Rows from block 6 of a small audio frame classifier, named by matrix and row number. Rows with one number belong to one neuron. Each number is 128 + 24 x the weight over its row's rms, rounded and kept within 0 to 255. All counts start at 0. Numbers have three digits each. After the name is the row's rms in percent of the matrix's.
After each neuron's rows are labels from the 100 clips, of 14976, where the neuron reaches its highest value: "responds to" is what is common among them; "peak on" is the class under the peak. Only what is clearly more common there than usual is listed. The data: synthesized solo parts of chorales (CocoChorales). In brackets: how many of the 100.
# fc1: MLP up (model.blocks.6.mlp.fc1.weight, 768x256), inputs 128-255
# fc2: MLP down (model.blocks.6.mlp.fc2.weight, 256x768, transposed), outputs 128-255

fc1.138 098:128128128104083161128113128147108169151128128071128108128128099161111128135102128121104110083157168119128128140076162114128128128128128192135130173074100128128149128128127140124175109128148175112084128128199128128128103128128081159141123128128128128128143152128090128166128160092128128086127128118128128128128128128128128120149097128109082128140109128091122128128153128171113128149128
fc2.138 096:128128128128128123142088126128098114128121128124206159092093115128150158114124128128214134193092130108135127071128128128119128127128122111102175075128142128109141128107128114156128128151128122118128129124126128128145128131134109116094128112104146133152128109128064140128128163099097128128200125171131128152159128128128128128085117065077128150131086128128128128097128128189145134130114
responds to: note F#4 (39); clarinet (39); note F#3 (28)
peak on: F#4 (34)

fc1.273 108:135074128128154128061128097128124128178128128088067128128120128128128099171153140128125108118161128113128128128128176128128128106158128169147047134091128128182128128154128128117158131128128128128079108128128128128128118128128148115147128150128155112159139087128128128128128190134128136097107123128090128128128154102100180148103110101128076048128128128150128128174155080128128128128128
fc2.273 117:084128128149151137128175184128128128142154128128170103128128128105102216145136150148137164111106108128141124128128128128146128128128128126128088128149086107117066176134128146128128128156128134188128128128130113108128128128176128129128130128138128131128106128128060168135128128122128168128135128104128128179128128142069074128128174123128077128128128157128128104128128128128128147122141
responds to: note D#5 (59); note C#5 (42); note F5 (26); flute (25)
peak on: D#5 (37)

fc1.560 095:128060128128192106128128128113128185128128123128131233113128128150141128128128128182128132132133148108176094128159128128128128128128128165128123148128128128128108128153072152128126128125128064128120164128125128128147128128128112181155128128128128066100129128117112134128088105138128128210128145128121113128128125128126128128128128128128098128128128131097165187212128112128128114128144
fc2.560 096:145128128128128128128128128118128128128128113128128168128128128128128118128128194150128059179128172128128128128128128144128128128128128128145128163128128128134128128128134128091102099128128151128128128128123128229104128121128205120128128128128113128128150128128123180128188128162175128155128203128182128128128128128128128150128115108109120128157128128094128128097128127128128128183087
responds to: note G5 (46); note F5 (30)
peak on: G5 (44)

fc1.378 094:128135074131128128128128137098128142128146079087128184128148128151128128155128145128128139142127128128142128062048123128092146128182088128128124163128148128166128080171128141121128131128100174139124117128103113116153128128105128148171128135129152128128128212117133168176144106128126128119128126128116128139079128114128055127141109128128073128121132128128128122122190152128128110128128
fc2.378 097:128128139173128133128157099128159089140154141130128145128138123128120128128128183128108114056188111128115132114128128161157128113158128128157143135128124150139128073103130169128128112195128111154128135128128128128128128098114129128118154128115128126128128128163125143128128203163118131105087133096102128171128133128124144134153147128110150128108128109178128155128122128128160139187151
responds to: note F4 (54); viola (36)
peak on: F4 (50)

fc1.234 105:180128128128170163079128128128128133128140099102078128128128128128189128128132189142128098125120111124170085145128139084128128121128143107119128161128128111103128081121098137128123197128128073128128076128140171158128128128128128164128128128116128107128164128128128128208126126190128128128124128138128128128202118122139128128128140107128166128053119084093108128170171117128128128128128
fc2.234 105:128107128128128128174195128128197154128128128128128128169128128128128128128093127128128157128128118076104076128128128046128158128128129111128128128136138128128122128118128068131128155128128128128128170128136128128128128128128128128100198128128155128102078092128128128128128128128128087128094128097128116091079197152128128128128128151128128128064128128128100128100128102102168128116128
responds to: note D4 (40); viola (33); note E4 (30); note C#4 (30)
peak on: D4 (38); C#4 (30)

fc1.522 110:063084128128128088126128157128128128059128070128134224128131128128108128128128128128128131087128128120145128128128128128128128128128136128109128128128128128128198104128093183098180125128085156128128137132130128151128128128128104171093128128113109077082137128128119105131128173128128128128128128066128125132115128128120128121126055138123101128118081076128168128151095163105128128099140
fc2.522 111:128128091128128128128115116128128160164128128128158128051128128128128096092092128155128128128192128129121128136133128128204059128128128099194114128128140128128145128128113128128103110128162128128128160128090127128159132123122128130104068128128128111118073136214120128128128128123128128097128132128128168137157128128150107114103128128128105094128128078128156161163106128128128128146117
responds to: note G4 (62); note F4 (36); viola (35)
peak on: G4 (48)

fc1.332 106:128128175126069189113128128187128128137101114128089140128128173094113120128192128128128161107124128130128128132033097155128128128128191134112128147128128128128128128193159098151179149142135122128102133128128093128128159128128133121129128128128126080117128122128094128124128128079128128128134128128161128199128128096106128072128154149128128128128128135128089128132128128128128128129094
fc2.332 105:128128161128128133128171136128128149128128119158112128128128172128151084143128147133134128252138128128128128105128140128063128095128175128128128128128128124128109128128128143102128128128128146128128128128128128128128128128128128106186128128128128128128107118128124144128079128128156128128203203128210091126142149128128128128128128052128128128146128128128128166103122128128128151162121
responds to: note D4 (37); note A3 (33); tuba (32); cello (32)
peak on: silence (84)

fc1.421 089:082070128128120130098106100128066094128116128085128128128128128193155128128116166204128106128110105052150182128128089128128128090128128114207128191128128145130128128128128128112164121128128128119165128117118128128128128211144128131095143128128128128116168128079159128128094124128184128197128128128175128133129086117096128128110128128133090128128128138128130128110128128080144128128086
fc2.421 093:128139128128126128141154130164128100185142134128128128128128126097128128128077107128128119138168128102128128152143128142128128185147144110143095132116133128128135128148128187128128128128128164152128128132167118114128178073128128128182090128111128120128128128075093109128098114186128128111106128159128128123064097128128125088143149085068128128128128149129084166128128156128128128128152
responds to: note E3 (95); note F#3 (51); tuba (45); note B3 (38)
peak on: E3 (79)

fc1.486 099:122158128128128128117128138128128083128128128128104181049094157163113128178076128128092128105110128128159128112128128128095128128128128129118128128125128118165143069187128128128083175128128119117103128158128128128123106128128137152128129133128128128083195095128139128128128096126128128128128128128175128128128164136128144133139076128120075123080178195128165140126126088177128099143162
fc2.486 097:128128217128128154158128128128128128128128053128174128128099168128128092128128121129053099161128128128128128138128076048117078128128112128128128121128094158109128071128136130128128128098122128179128128128128128119128128128123149128128128152128128128139090128128075128128128106125128128147155168181177163187128099128128121164179088120128128128128077128128128119128140128151128128128138
responds to: note G#4 (40); oboe (25)
peak on: G#4 (36)

fc1.411 117:112098128125152124128109094128128128128125100178167128104091128149183106126128178124128121095159099065128128128128161128128114132128128159131128128153156128128140112078128173138120101110130128128128184128165128128128134174084118128157126182098060128128128127128088132128128128078128128089128105138128128128150105128128128128128128135088151128128101099159128128106128053121101128128128
fc2.411 120:080151128128128128119128128128139160102128159128094124097115128128114152176128137128128128146121128087128049139128102180156155128128117128128114128106128128128128126188119107090128134128087128128128165128128128104128128126165119128128082156128128160190128128128192128128128128142118128151128080128128167128128101128128128128128110140154128122128092135128128128147104118123144128128167
responds to: cello (35); note D#5 (27); note B3 (27)
peak on: silence (53)

fc1.383 109:148128128112128146125128128064146135128128128119108137114128128102128126128129111128128128128128115115128128089112128110077128128128071121065128149128120101142149128107078203128128128128067128128180128128178128088177128073147096171140128128128115134128131185128128128145128156128128128125128128128102094115128128128128128071057143128086128128128088087113159128173085148130147128100113
fc2.383 111:115148118128128173128128128115128125138122123128128179128123137147128141128128128131128157076096128137180128128146163128175128147128165128112128108154059128128128128128148150128113138120128100122095128131114128128128109128097128121142161128113176128164149128145106128104140128128128148128125128128136110128128128128128128128135128166213105128152163128186128164119160128142140128138128
responds to: cello (58); note G3 (36); note A#3 (36); note A3 (29)
peak on: silence (79)

fc1.320 091:128071128117128142128128128138128129128139128128106128128062099185128128128066096182128128129116127128128073170102131163100128128123120179143128128217128086128128128157128128131128175126128128106101100128091173128128128170089128128132128128128128117128111147128128164128124128112137119128111144128128128128128150128128128128110136142128128105102128146128128128127128128134128128140146
fc2.320 097:128155111091128128128117072128128171103093143128128161177128072128083119087150128128100128128108128088132128121173128128112128128128104110125112128151101128107128121128101111106133128077128128128064104128128128119115067046075126134102137124128144130153128128128170128163155128098128128068115188128153114121128120165128100157128162128176118098128163128170128132153109136169128128099128
responds to: note G3 (100); cello (74); double bass (25)
peak on: G3 (100)

fc1.318 104:128128128033137128128128106128128128165139101188128128128128156128172094128167128150131128081128092090128128128136128133154128128128141151128128121112140128128128128118144128128128183128127128128169066128164143121128128122105099128180081167128128144159172157117128146143165161132128148128128128128104128128128128128118098161104128140155160128106101129144128128118128128128079128128128
fc2.318 110:128128101116128113128128178105128152107087108128141065163128085128128128128128124128128153128128128128114128141167128128159128128128086088155128108128128094122130080128128128140128128128174154218128128134128128094128181128128100113128143128112128125140101128181117128137097128130147146128128121128128128128128128128109128128128128128174109128120128128128128128078130128168128149170141
responds to: note F#4 (69); note F#3 (27); viola (27); instrument: clarinet (26)
peak on: F#4 (71); F#3 (29)

fc1.5 101:128128128128181128128128128128132128114128128128177190137128128128128131128128143119128128128096128138137057128176108128057128128128128129128158128047128160131128128183058111128128128075128128136128194128128128128173128111148150153128128136128128128120107128128118133128128128128105128128128128128112128128128128128140168096128128128128128092112128128093161128220128128096137128156107
fc2.5 091:146128130128128128128128077158128128182117164093131140128128128128137084128117128178106128128057157091128128128128128128114138128128128128128128128132075128125128128128128137104087128128128128128128095128128128148128128128099128135128128083191109184128128128128128128128091128198128128128147152128128128128128191155128128097125128128128128102128128128128154210128215080113061128201117
responds to: note G5 (44); violin (35); note F5 (30)
peak on: G5 (36)

fc1.550 103:128128068129128138070128164128154128128128128076103179100128104140128138113185146168128128104128058072128133128128128128109114128080128197108128128128128129125128128163128128115128173128157128128128093079149128128128128128144114106183087128098128118128169137104090110141181128128161128128161111128112171128127110128173128108119084128117163128128128128071149154158166157142104169128128
fc2.550 107:091100128128128128113120128128107132128131126128166125139146100122115130103184115123128128184180123095083142128156128128128128128146128128177105128128128128128128128113128128146128128128128081128155128128128138128155128128173112161077145115128128149128115154115093137207128166115084128172128128131106138128128173128128128128128190053128115068131106110128128108128138102128128128074112
responds to: note G5 (59); flute (45); note C5 (37); note F5 (36)
peak on: G5 (59); C5 (37)

fc1.358 117:164141086103128128128128106128128156128128128128095137116137128182128184128128115141110100064137128078128162158164128133128132131128128128128128128128109156150128122152141128156099128128128129128152128111176220153128128101152128128158128138105113128128122072128177128169128092128128128166185127128128128128132084128157128095114128160138201149105155096084129128174131128128128128128115
fc2.358 115:115133117128128112100165127153130144118128128128176128205128128122048141130128128106185108156128172128128128146128159128128128182128128174145128128169195128128178121148143128158102128128128106126128128128103128128100144128128099119128172141128128135128096175128128128128121128070131095201128128096128128149128185142082128128128091098128128128128087128083158128128122128156128160128131
responds to: note G#4 (29)
peak on: G#4 (27)

fc1.304 098:090128129128152128146133128128128123073128128142128087108145128128151154128128039197128123116166127114128168204128128155128128131128141109128099128077119128132128147090128128157116128128128122121131180149143066128134128091128073128128135156156128109188158128128128128131123128079128128072113128119128120128128128157127111134120143128115105128128128129128165128128177128128119128118105
fc2.304 085:128128128104128126128070128072128128138128128128128146128128115128128128117128177101107131241128128128152128145098128128186163128128128124128128090132122128149098158170128075128163141101128128136128127128153128128096128128128114028128128128128128206082128128115130190128128128123128128128128119123128179128094128118168128128128128002128136128068128128119128102092128128128151137100088
responds to: note E3 (90); tuba (76); note F#3 (44); note B3 (35)
peak on: E3 (87)

fc1.102 117:159128128114128128157121128128138150128061128133128128128128081076128180128128090177128186118143164079128099137128113200108128136128148080092128126128090109128174142128106139128128128137128113105128128128128128128128128153128114128128128128183128128128158134156128128188150128140128173128128128128114136089128116129133128164142128154128141128150150106060128144222156141114128120128115
fc2.102 140:109128148128140128128128114134128117128128207128128148176129128068128140133100128138163128152128121128111161128083117139158139128128120128107074109128128131116112128156128124128125128128128097074128128128185100163128128113128123144128128128128099130151128128113122125160181151088128131128128194128128138128128138128130099128128131059128171128128092128133108128108120128105128079128096
responds to: note E5 (29)
peak on: E5 (27)

fc1.478 087:170143128128128128128128128128185119128099144128128128128130139128124128135128141142108146163128128067119085128083092123128057124128128123128128128128139128128161128097082128128104157138128128128128052097104128177128135128128096128163186130128128128120128137110128128194129065153128184128081128128128128178140105128141128143097128128176128128128128128081128128128109128128104128128128
fc2.478 090:058128048147128171110128128104097128198128066150131128128128128115128171183091149060126128163129128128126128133099128128128128128128128112139128128128128128128083128128128105128128143128129095136128128128128156126128169174143090184106098128128128199118128125128123128128097128130128128128129128108128128127128179091128135184128128086128104128159128128128128128138128128128128143125128
responds to: note E5 (49); note D5 (38); note F#5 (32); flute (31)
peak on: E5 (40); D5 (32)

fc1.479 084:128188138128136128128128175137165153128092128128200149128164128123128128129128058128128128128098128128128059128128130128128128168128082104128128128110146110128138128083128128073128128141089110126128128099128107164128128128128060154138023124155094128100128093128119128128128126181128128128128110128128128128128128058128139128065128157128155107141126029111128101128085113128128128097057
fc2.479 082:128151128115128128171128128128099186128125077189128141163128092128145128128130128104089145123118136104126128128179099114132138128107134128080128050125129159084214128119099134128128128124129124109092120127066128156058157125144096126123128128128196128128168082099103128128094134122128105137100116128163128128128080082128153163128128109139128098143171106194128092099153067123116126133143
responds to: note D4 (32); note A#3 (31)
peak on: silence (99)

fc1.535 096:128128091156128089076128132092095184118128128128128133101082135172128128122128140128128148128128115109179128128188128128098128128128164128066128143158182128128128140128128128115128128131144128128128128169128087128128147128081085136174163128118079128128184128154128198169091128103128128125093128126121128128128085181094130136164127128128128128101128128102105128128189128063133128076107
fc2.535 093:128128132128128111101128128128186116128189101128128128106102128125086128128128075128156095128215160128128128128138128101079128128168154128168128175146128103128149128128128128169203118128128106128128128121128128142142073133128119135103151128149140160128128128128068128100128157126128117128128128128131128128148151115118128043096108061154128128137129128123116093187104104111128144128087
responds to: note F4 (59); clarinet (42); note D#4 (38); viola (31)
peak on: F4 (58)

fc1.648 101:129128103078181128101128101128128128144128128116128128124058128181128128158139168128167121096128128132128150113105128128128128139139124181106128128101102128128128128154128170128128128128144106128128119111167188128128120135148070127185128179101128128113175171112128128128126137141101128158128128162128128128128122128128062104128128128128171113082128128128135088128155128142128144119140
fc2.648 079:128119127166128128128128124128128128128128058108128161128128128128116136136128177155146128165128128131182162128128095168128128128128088128128128128128122138127128128128128128128128128128128137128162128128128128169128128128128083128128169137128128128126087128128077128128128128128145128135128128109128096121125143139128129128116128095128128128128086128128077128131128128160128128128145
responds to: note F#4 (48); clarinet (37); note C#5 (34)
peak on: F#4 (51); C#5 (36)

fc1.107 094:136149128128159177102128076128104162128128132105105176148146128128101128128071158128103094095128123110152126128151196163087116115128123091090138147128077128108175128116128175128128128117160125136156123128128128128128128089128113160134128128119126128128128128159128101128112198097128113099161095122128128106128165080128155129128138078128128128145128128154128119125128104128105128090134
fc2.107 089:128139103128128122132109128142129127121128128157110089128114128133166144128128128128128147051116128123128193128128132066126128171085128093123128123155115096128126128139091124125111128133128113128111195118110128102128123163086128128144169163105128094107128111105133128127157159128103128113116122115073175128108128108136121119128128167140138088128167128156114128127111140128154132071128
responds to: cello (54); note A#3 (46); note A3 (31); note G#3 (28)
peak on: silence (42)

fc1.75 090:128128102128218128091128128141128090138160128128121128128128172159117150138128128179128128137199119116142166128128128128128128128184128120128128128191139130136133114128128174128128150128128073128182124104152128121128128169114139120117128102128134108110128128123181128144137175156128128142128159115128088107144128155128128128128135128142128129081128128128128128128128128128123128087140
fc2.75 080:090132106074128128168146128128128191128128128095128128145057128128128128128100128096142128128117128131101136140137187128181082128092128052111128115128103163128120135128128128182128118128098128128119074120128128143153169170119054128128132135109194128128128116166077128085128128105105156127128128123131128183114128128087128128128128089128128160128130128131128147128165180128088128136126
responds to: note G#4 (46); oboe (32); note D4 (31)
peak on: G#4 (35); D4 (25)

fc1.642 122:091128128128128128098128128128128128139109128128139158086065110175128128190219162128165128121138128102138128129118168158128128128128140150128105128128128128155128083163118154128128126128124176128128128128128128128128128128126140128122128128162081097128159097179128128128128128128128128156128128144128128142128128068128116109072128093098178128102128128128162128128128128065080177132139
fc2.642 143:153128105181129126078128128163138128111102128156108150128110142128084136128166128167090128076125149128094152128166089187115106128128128173167128163162158122128128158104128107128128092128128094103106174154164098128128128066128128123128128128166133128128112171119086128118082172146128111137137128065132131128161128181128145128129167149128128142128128113128128132128128115128114104161122
responds to: note D#5 (74); note C#5 (53); violin (48); instrument: oboe (36)
peak on: D#5 (61)

fc1.570 109:176128128113128165121128094128128181128128128140131128153107128128172144128128128109128133122104094097121128128128167128128128150128128128093122188090128128069079128128128124128094208133128128125128128128128128167110128101117062171128128122128112157137128139128109128128068133128128166111128128128176128119128051085161089179109128128128207128101128125128128165128147128133129128153128
fc2.570 111:128128162128128141128128128207103128128128128153148128128128128128179128153144114109190128138128176153092093123123128128128128122128128152128134085128128099128101128181128128179128178128123128146128128128128128128165128200136128128128174128132137128128155136135087128150128161170128173128150128089128128194126128119128128128128128111119151086089162111128128068135128147128128103128122
responds to: note F#4 (43); note E4 (40); viola (32); horn (31)
peak on: silence (43); F#4 (28)

fc1.588 104:135108122087128169069128128128115151128133128153151234128130192128155149188128122128129128076119128099128128043153115128128180128155091082084128157128091127161128106128128128079119128108128128114128135146128075135136128069109128133128088128128128153128150128128128128128128108100128128168165132128128128091144128128128128124135118128093128128128128129131148128154178128099152128146128
fc2.588 098:179128139085099070193145077137106091128072188166170128128158123128164128128146128107071128128128160078095137131126090159195146103128163128095146098128128178128128117142062108128128165120131109115157128126128102128128128128128128063128157128167125111128156108128145193062128128128128128102114113128128115104116128141128159128128128128115128090128128128128185128112100128121114121128108
responds to: note F#4 (42); note F4 (41); note D#4 (30); clarinet (29)
peak on: F4 (39); F#4 (33)

fc1.16 120:152144099128135128095150128143128128143128129128060172128128128128189107164128128128128105090128139051152128124128168113104128128177128128122094128128128160128146126125128139145166219128182128128128148128179132128132143122128128128128105130094128128128128095128128131084128128128109128118154128128064128114128128128157156128128128081128128140099126146128128128128128086128128128164128
fc2.16 127:129128128128128111128142195128128128128133083128141128128128147128125128128092163181117128128128091134121128128152128128111099128128158111128122167128138128139158128106128158128128120128128167123128128128128176112128103136132128148144129185128128073108128128128117169176137128108128117113038127128128128147128148105129144053128092128133137153179115128106104128128128155128128164128128
responds to: note D#5 (56); violin (56); note F5 (54); note D5 (34)
peak on: silence (65)

fc1.124 102:063128128128081105134085128128128112128114080128128145128092087151128141128128087141137070128095128142128128077122128163093128128088128128109128152099128128186128128175141128128128105128128155128128161128128128128097088170128128128098128128123104082128169128146124128128095128128128128128128128128193128128128128128128089125134128128080125128109136124077128174128094128128128205115128
fc2.124 108:124079128155128173036128095161152128144128151128172125128131128162147114148130128089128128128128096128122119148128128128129083144091109098155128128121128128165139128128118128100085125128128172145167149147127111102144128128134158128151111128128155119128128182122103146168085128128125112100107144116070128089128128129128128128128128101128128128091084130128128152128081115128080128128125
responds to: note G3 (55); cello (41); note C4 (31); note A3 (30)
peak on: G3 (47)

fc1.539 104:170160128106161128128128128140128128166128119128128148123135080128133114128113181128128128077128128091055128114077193128128086128128105181128128177128128128128128111128128136103128128101151178115128128170128134154125128128128123127191140126133128128159192151128070128133096128165128128086128128123128114128059128098123063147116157128089128128122093128147134090140151116128128128128128
fc2.539 123:127128152128132117119127174128125136128128128129128128116090086114128141128128046128079128049152128069082173128132157123101128135101156136107110113128103128128115128156129128165147128172128128126134128128106102136128128128156128150128128128128157128080081142160142150108128113128128090136125122109092152103172128128128154145066171196128128072161118176145128119117128111110128128168122
responds to: note G#4 (60); note F#4 (35)
peak on: G#4 (44)

fc1.656 127:169108128078167128109099128126128128070129140103169164128097128121128120153128168181134128072154128128144128156128143121120128134141103128096096128110062158128128080128136133112166128128128128128119128144137183170152136142151128111128128128128167128131128159120092129182098125128128187123192110113096128128119138104144075093128128093144184128095101128133120128143150127134102128122128
fc2.656 138:154115128094128101127092101128136126172064128136128118128094073169142154128109076128108128078128128128128128128133086115190076128128172164128128101128092144126128061172108074128161152131142128104128173128127108128128125128128128128159139199128128142137126177149126128128128128137145128128128125128128147093128130051143128128125112190141138090169147128128138132110158154128128124134128
responds to: note E5 (80); note F#5 (43); flute (43); note D5 (27)
peak on: E5 (58)

fc1.61 094:128128128103128112128128128128109134183128128165128128128078126194128074128128115128128139128150094128162081098151158128063113128128128095112128128128104128159166095128128178128128141128128148128091128070128128115128132082128128166155128128128138128128165128128151128128135193128128155114128092128164128054128128161131128128050128128128170128160181160146128128118128169128096128128150
fc2.61 110:099136127205128128103131167204095169128136130110087146128128128128128164206157128137128159128128128074128128170128118128135161157159128104128128112111128117175118145113128143141128088188162103128076128105128174128128128128145207090128128148107128125132128128118080091097128128128110106184113128128126128127114122198157128142128128128128111118134130159171091128128160121128128110095158
responds to: note D#5 (44); violin (43); note E5 (31); note C#5 (27)
peak on: E5 (32); D#5 (31)

fc1.297 104:128133107141128128133128128143128131117128113140128128128162128128182188128128186207128128120154128128128120128128149128128132159169128128128128121128132128101128124082128128119128128086089128128128093138128118076128128128128128143128174107115200043128127082086105128152128103128128189104125128116146128096167128128128110139128128081147128100128128128117085108150158128128128128132156
fc2.297 088:128128157128128160128128124097121128123128110093128167128128111128187077128128128084121128128128128099102149128128128169170128128128128057128115080128093128128152122149128158083128128128128131128128156128060128128128128131128128128117128128128128128078135128128145128128128128112128086115128111128128097128158113156128128128128190108128166103111106128106027128128122109128090128128128
responds to: note D4 (30); note E4 (25)
peak on: D4 (32)

fc1.456 094:106155128105128128067120077138136128128080128128128108128128128167128080149128036128102128126119162128114099128128128128100128152120153128128128170149128146128140124195116128128128160128128097128128128128128113128128128128128113128190128128231104097133171128128188172128113128122128128103121128128160128111097093128160087119106128128128155128106128168128128128177128102152128128107140
fc2.456 096:128079109128128128101143128115128128128085128111158128128128110160128128128095115118128136227140128128128128155128128112128128128128117159128128147070128113128128128055128128128128154128128147160128128128128128128158128106128131128128141154128128128106089128182120144128128128105095138128130128146092128128128128128123128083128128128119128128128074128062128100107128128128128173128128
responds to: note G#4 (34); note F#4 (27); note A3 (26)
peak on: G#4 (34)

fc1.213 107:151128168146128128142128104128128142157098128128128128128128162145099128164128168181128152092128110128100154128106128159128141128107128144125128097128108123129139118128154128128128114144128128128128122140166132128196157128123106128198128152128128101161128167151074128168128128128128128128150128144128168183128120128132161128115148128146088092185128128128128098173128128110074128128128
fc2.213 124:128106128168128148128128146128128189128102148128128128128128128128128128136139155128140128128128154156128062089128128128156170128128115136211128128128128083157128128128128115128128128128128098128103172128128128128200128142101121097128127059143124128173137182128111128128128128128114054137169128128128128116128156128128128118128128128128128128122128128103078165128128118128128128128124
responds to: cello (36); note A#3 (35); note A3 (30); note G3 (27)
peak on: E5 (27)

fc1.638 097:096167128113132127123128076169128106139077100128154129056110138170128164128072128113128128128199138098122162128092128128141114128117182128153128147128128118099128128078063162160131118128128128120128136128132128202114086128128128128077133179128107184128128117107128128128128127180128128128106122107091128128128128128141128109133128128117042128090151093092128186154128128128128128112128
fc2.638 095:135128126164096164167128128128128128093128120113135069128124128110128128105145128118065090192099128132128134128148128102128128119093128157128128130140120128105134128142128128113128128128132128234128128049134128128071130128128153055147128114119156137128128100128155091128137133173128187138128184175128128115128128128128128152128128106128128147128162161128143128128122128123128128128072
responds to: note G#4 (52)
peak on: silence (62)

fc1.225 092:069128128128131135128128107128128106170098079140198128128128128128139128128128128158107128128128128128101128128091147128128167137128142128128160166128128128145128095105106128128101128111128128134128128199128134114128031151198128160128128123128128128128128239128128135128110119128131128140128128132171128140136128128136098128155128134128101128128128128128065174154159160128128111084128
fc2.225 094:084128124066128128128128152068128128128106143128143128128143164125128086175123119100182127165137128167128123190072128169128157168170128106128128128128128159144128130097195140128128100122128128128166166175128128149128128107164074137128135183128132154109154128128128123128128128108131128096128128128148128128074128120117128088128070063210086128141128128128128139117128139128186155128148
responds to: cello (36); note A#3 (29); note A3 (26)
peak on: silence (39)

fc1.205 105:128064128102139137099128128165120151128153080098072128166128046128082192128128128128128120056136128128185128128128159128128120128128181139110128157128128110134128128128128152154175128118101128129102121128128128128109128100128140128167166128128174098128128128128151128177128128128128128123128155081128128128155128107128143128128096161128124089125128133074135128133122114128199128076128
fc2.205 100:128128128178128128128094128128132128144128064167058117128142105128104119165128128096144128185128128141099179093128128128119191128096096083158128181102135138128128128128128128128156136128129128128128163128127128149128101125100128163135128128131110128144086111128128128128128101152101078128128128128128128128128128142128139128155128059149142128163128125104128136162128156128157128139062
responds to: note G3 (44); note G#3 (40); double bass (34)
peak on: silence (40); G3 (29)

fc1.543 072:165150128167160145118128032128053128128119128162128115128115128128121121128114108128130144161151128128106128177128070152128128068128128139128121128128096145128128138128128128128128128124180128128127121191162166178128128128128140128169125128128128128128135178109128128158127128105154128161128128128128128139128128128103123128128101128140179128128143141090128148166220122130128128162128
fc2.543 082:117152132184110128137143156151153128104164128128115071179096104128128128128128074100125112241161121154128153097128131087149148090148131128128120128128128128128114128128128128100141086128166128128128133128128107172128128128128092027112128128128142130128128161128128148128197128053128114130128135092137144118128118120128128128128128060163128143128128131106113128128128161165105133128076
responds to: note E3 (47); bassoon (41); note B3 (31); note A3 (25)
peak on: E3 (47)

fc1.559 093:128128113115128128134154097128178102086006080139128158010128128134128128100168128128128128085128128127128128083128128128128107128106128113176128138128128128128203078128053128128148128128128082110128097145141128154128128128128050183118128109186112128128128128098159128158139128051125137144128142073198123128127132095123119157105128128128172132119153128128137140172128128128179128128088
fc2.559 069:128128128128128140128152128226128174047104128128128128128042128128128128128128128198128128136128128128128157150141128128128128128183128128128105114128128091128128128128128082128128128128128163155092128147128128128134020041127150128173128117128128059148128128128158128128128128128128128128158128128128128128076180190128128128128128128128131128187128128128128183128128128139128128128128
responds to: cello (33); double bass (25)
peak on: silence (46)

fc1.510 107:128128099128089128105128128118128065108128128081115133128152134128148154178104142128128128129121092117151081128172095160128128072128091108083128128128093128154104113157053117107128123148128177128104218130128128128108128128080128160110128128182150128103100128099128128128128128155122128128080124128128128128152128128128128177117148144113071128128101128104133158187128128192128128126128
fc2.510 120:128137077128128128154128154090086153097102094128128128103179132145119136128128100141141128128128141080128162128193090128131128107128128090096129144128136133116128128128128160128166128180109090128129128099159128128094128101104128123104166128134128128110105114128168128079099066128139128129111128128128128128163109128098181128140156155128100128133129089128131128108128128089128128133128
responds to: note F#4 (73); note E4 (39); trombone (25)
peak on: F#4 (63)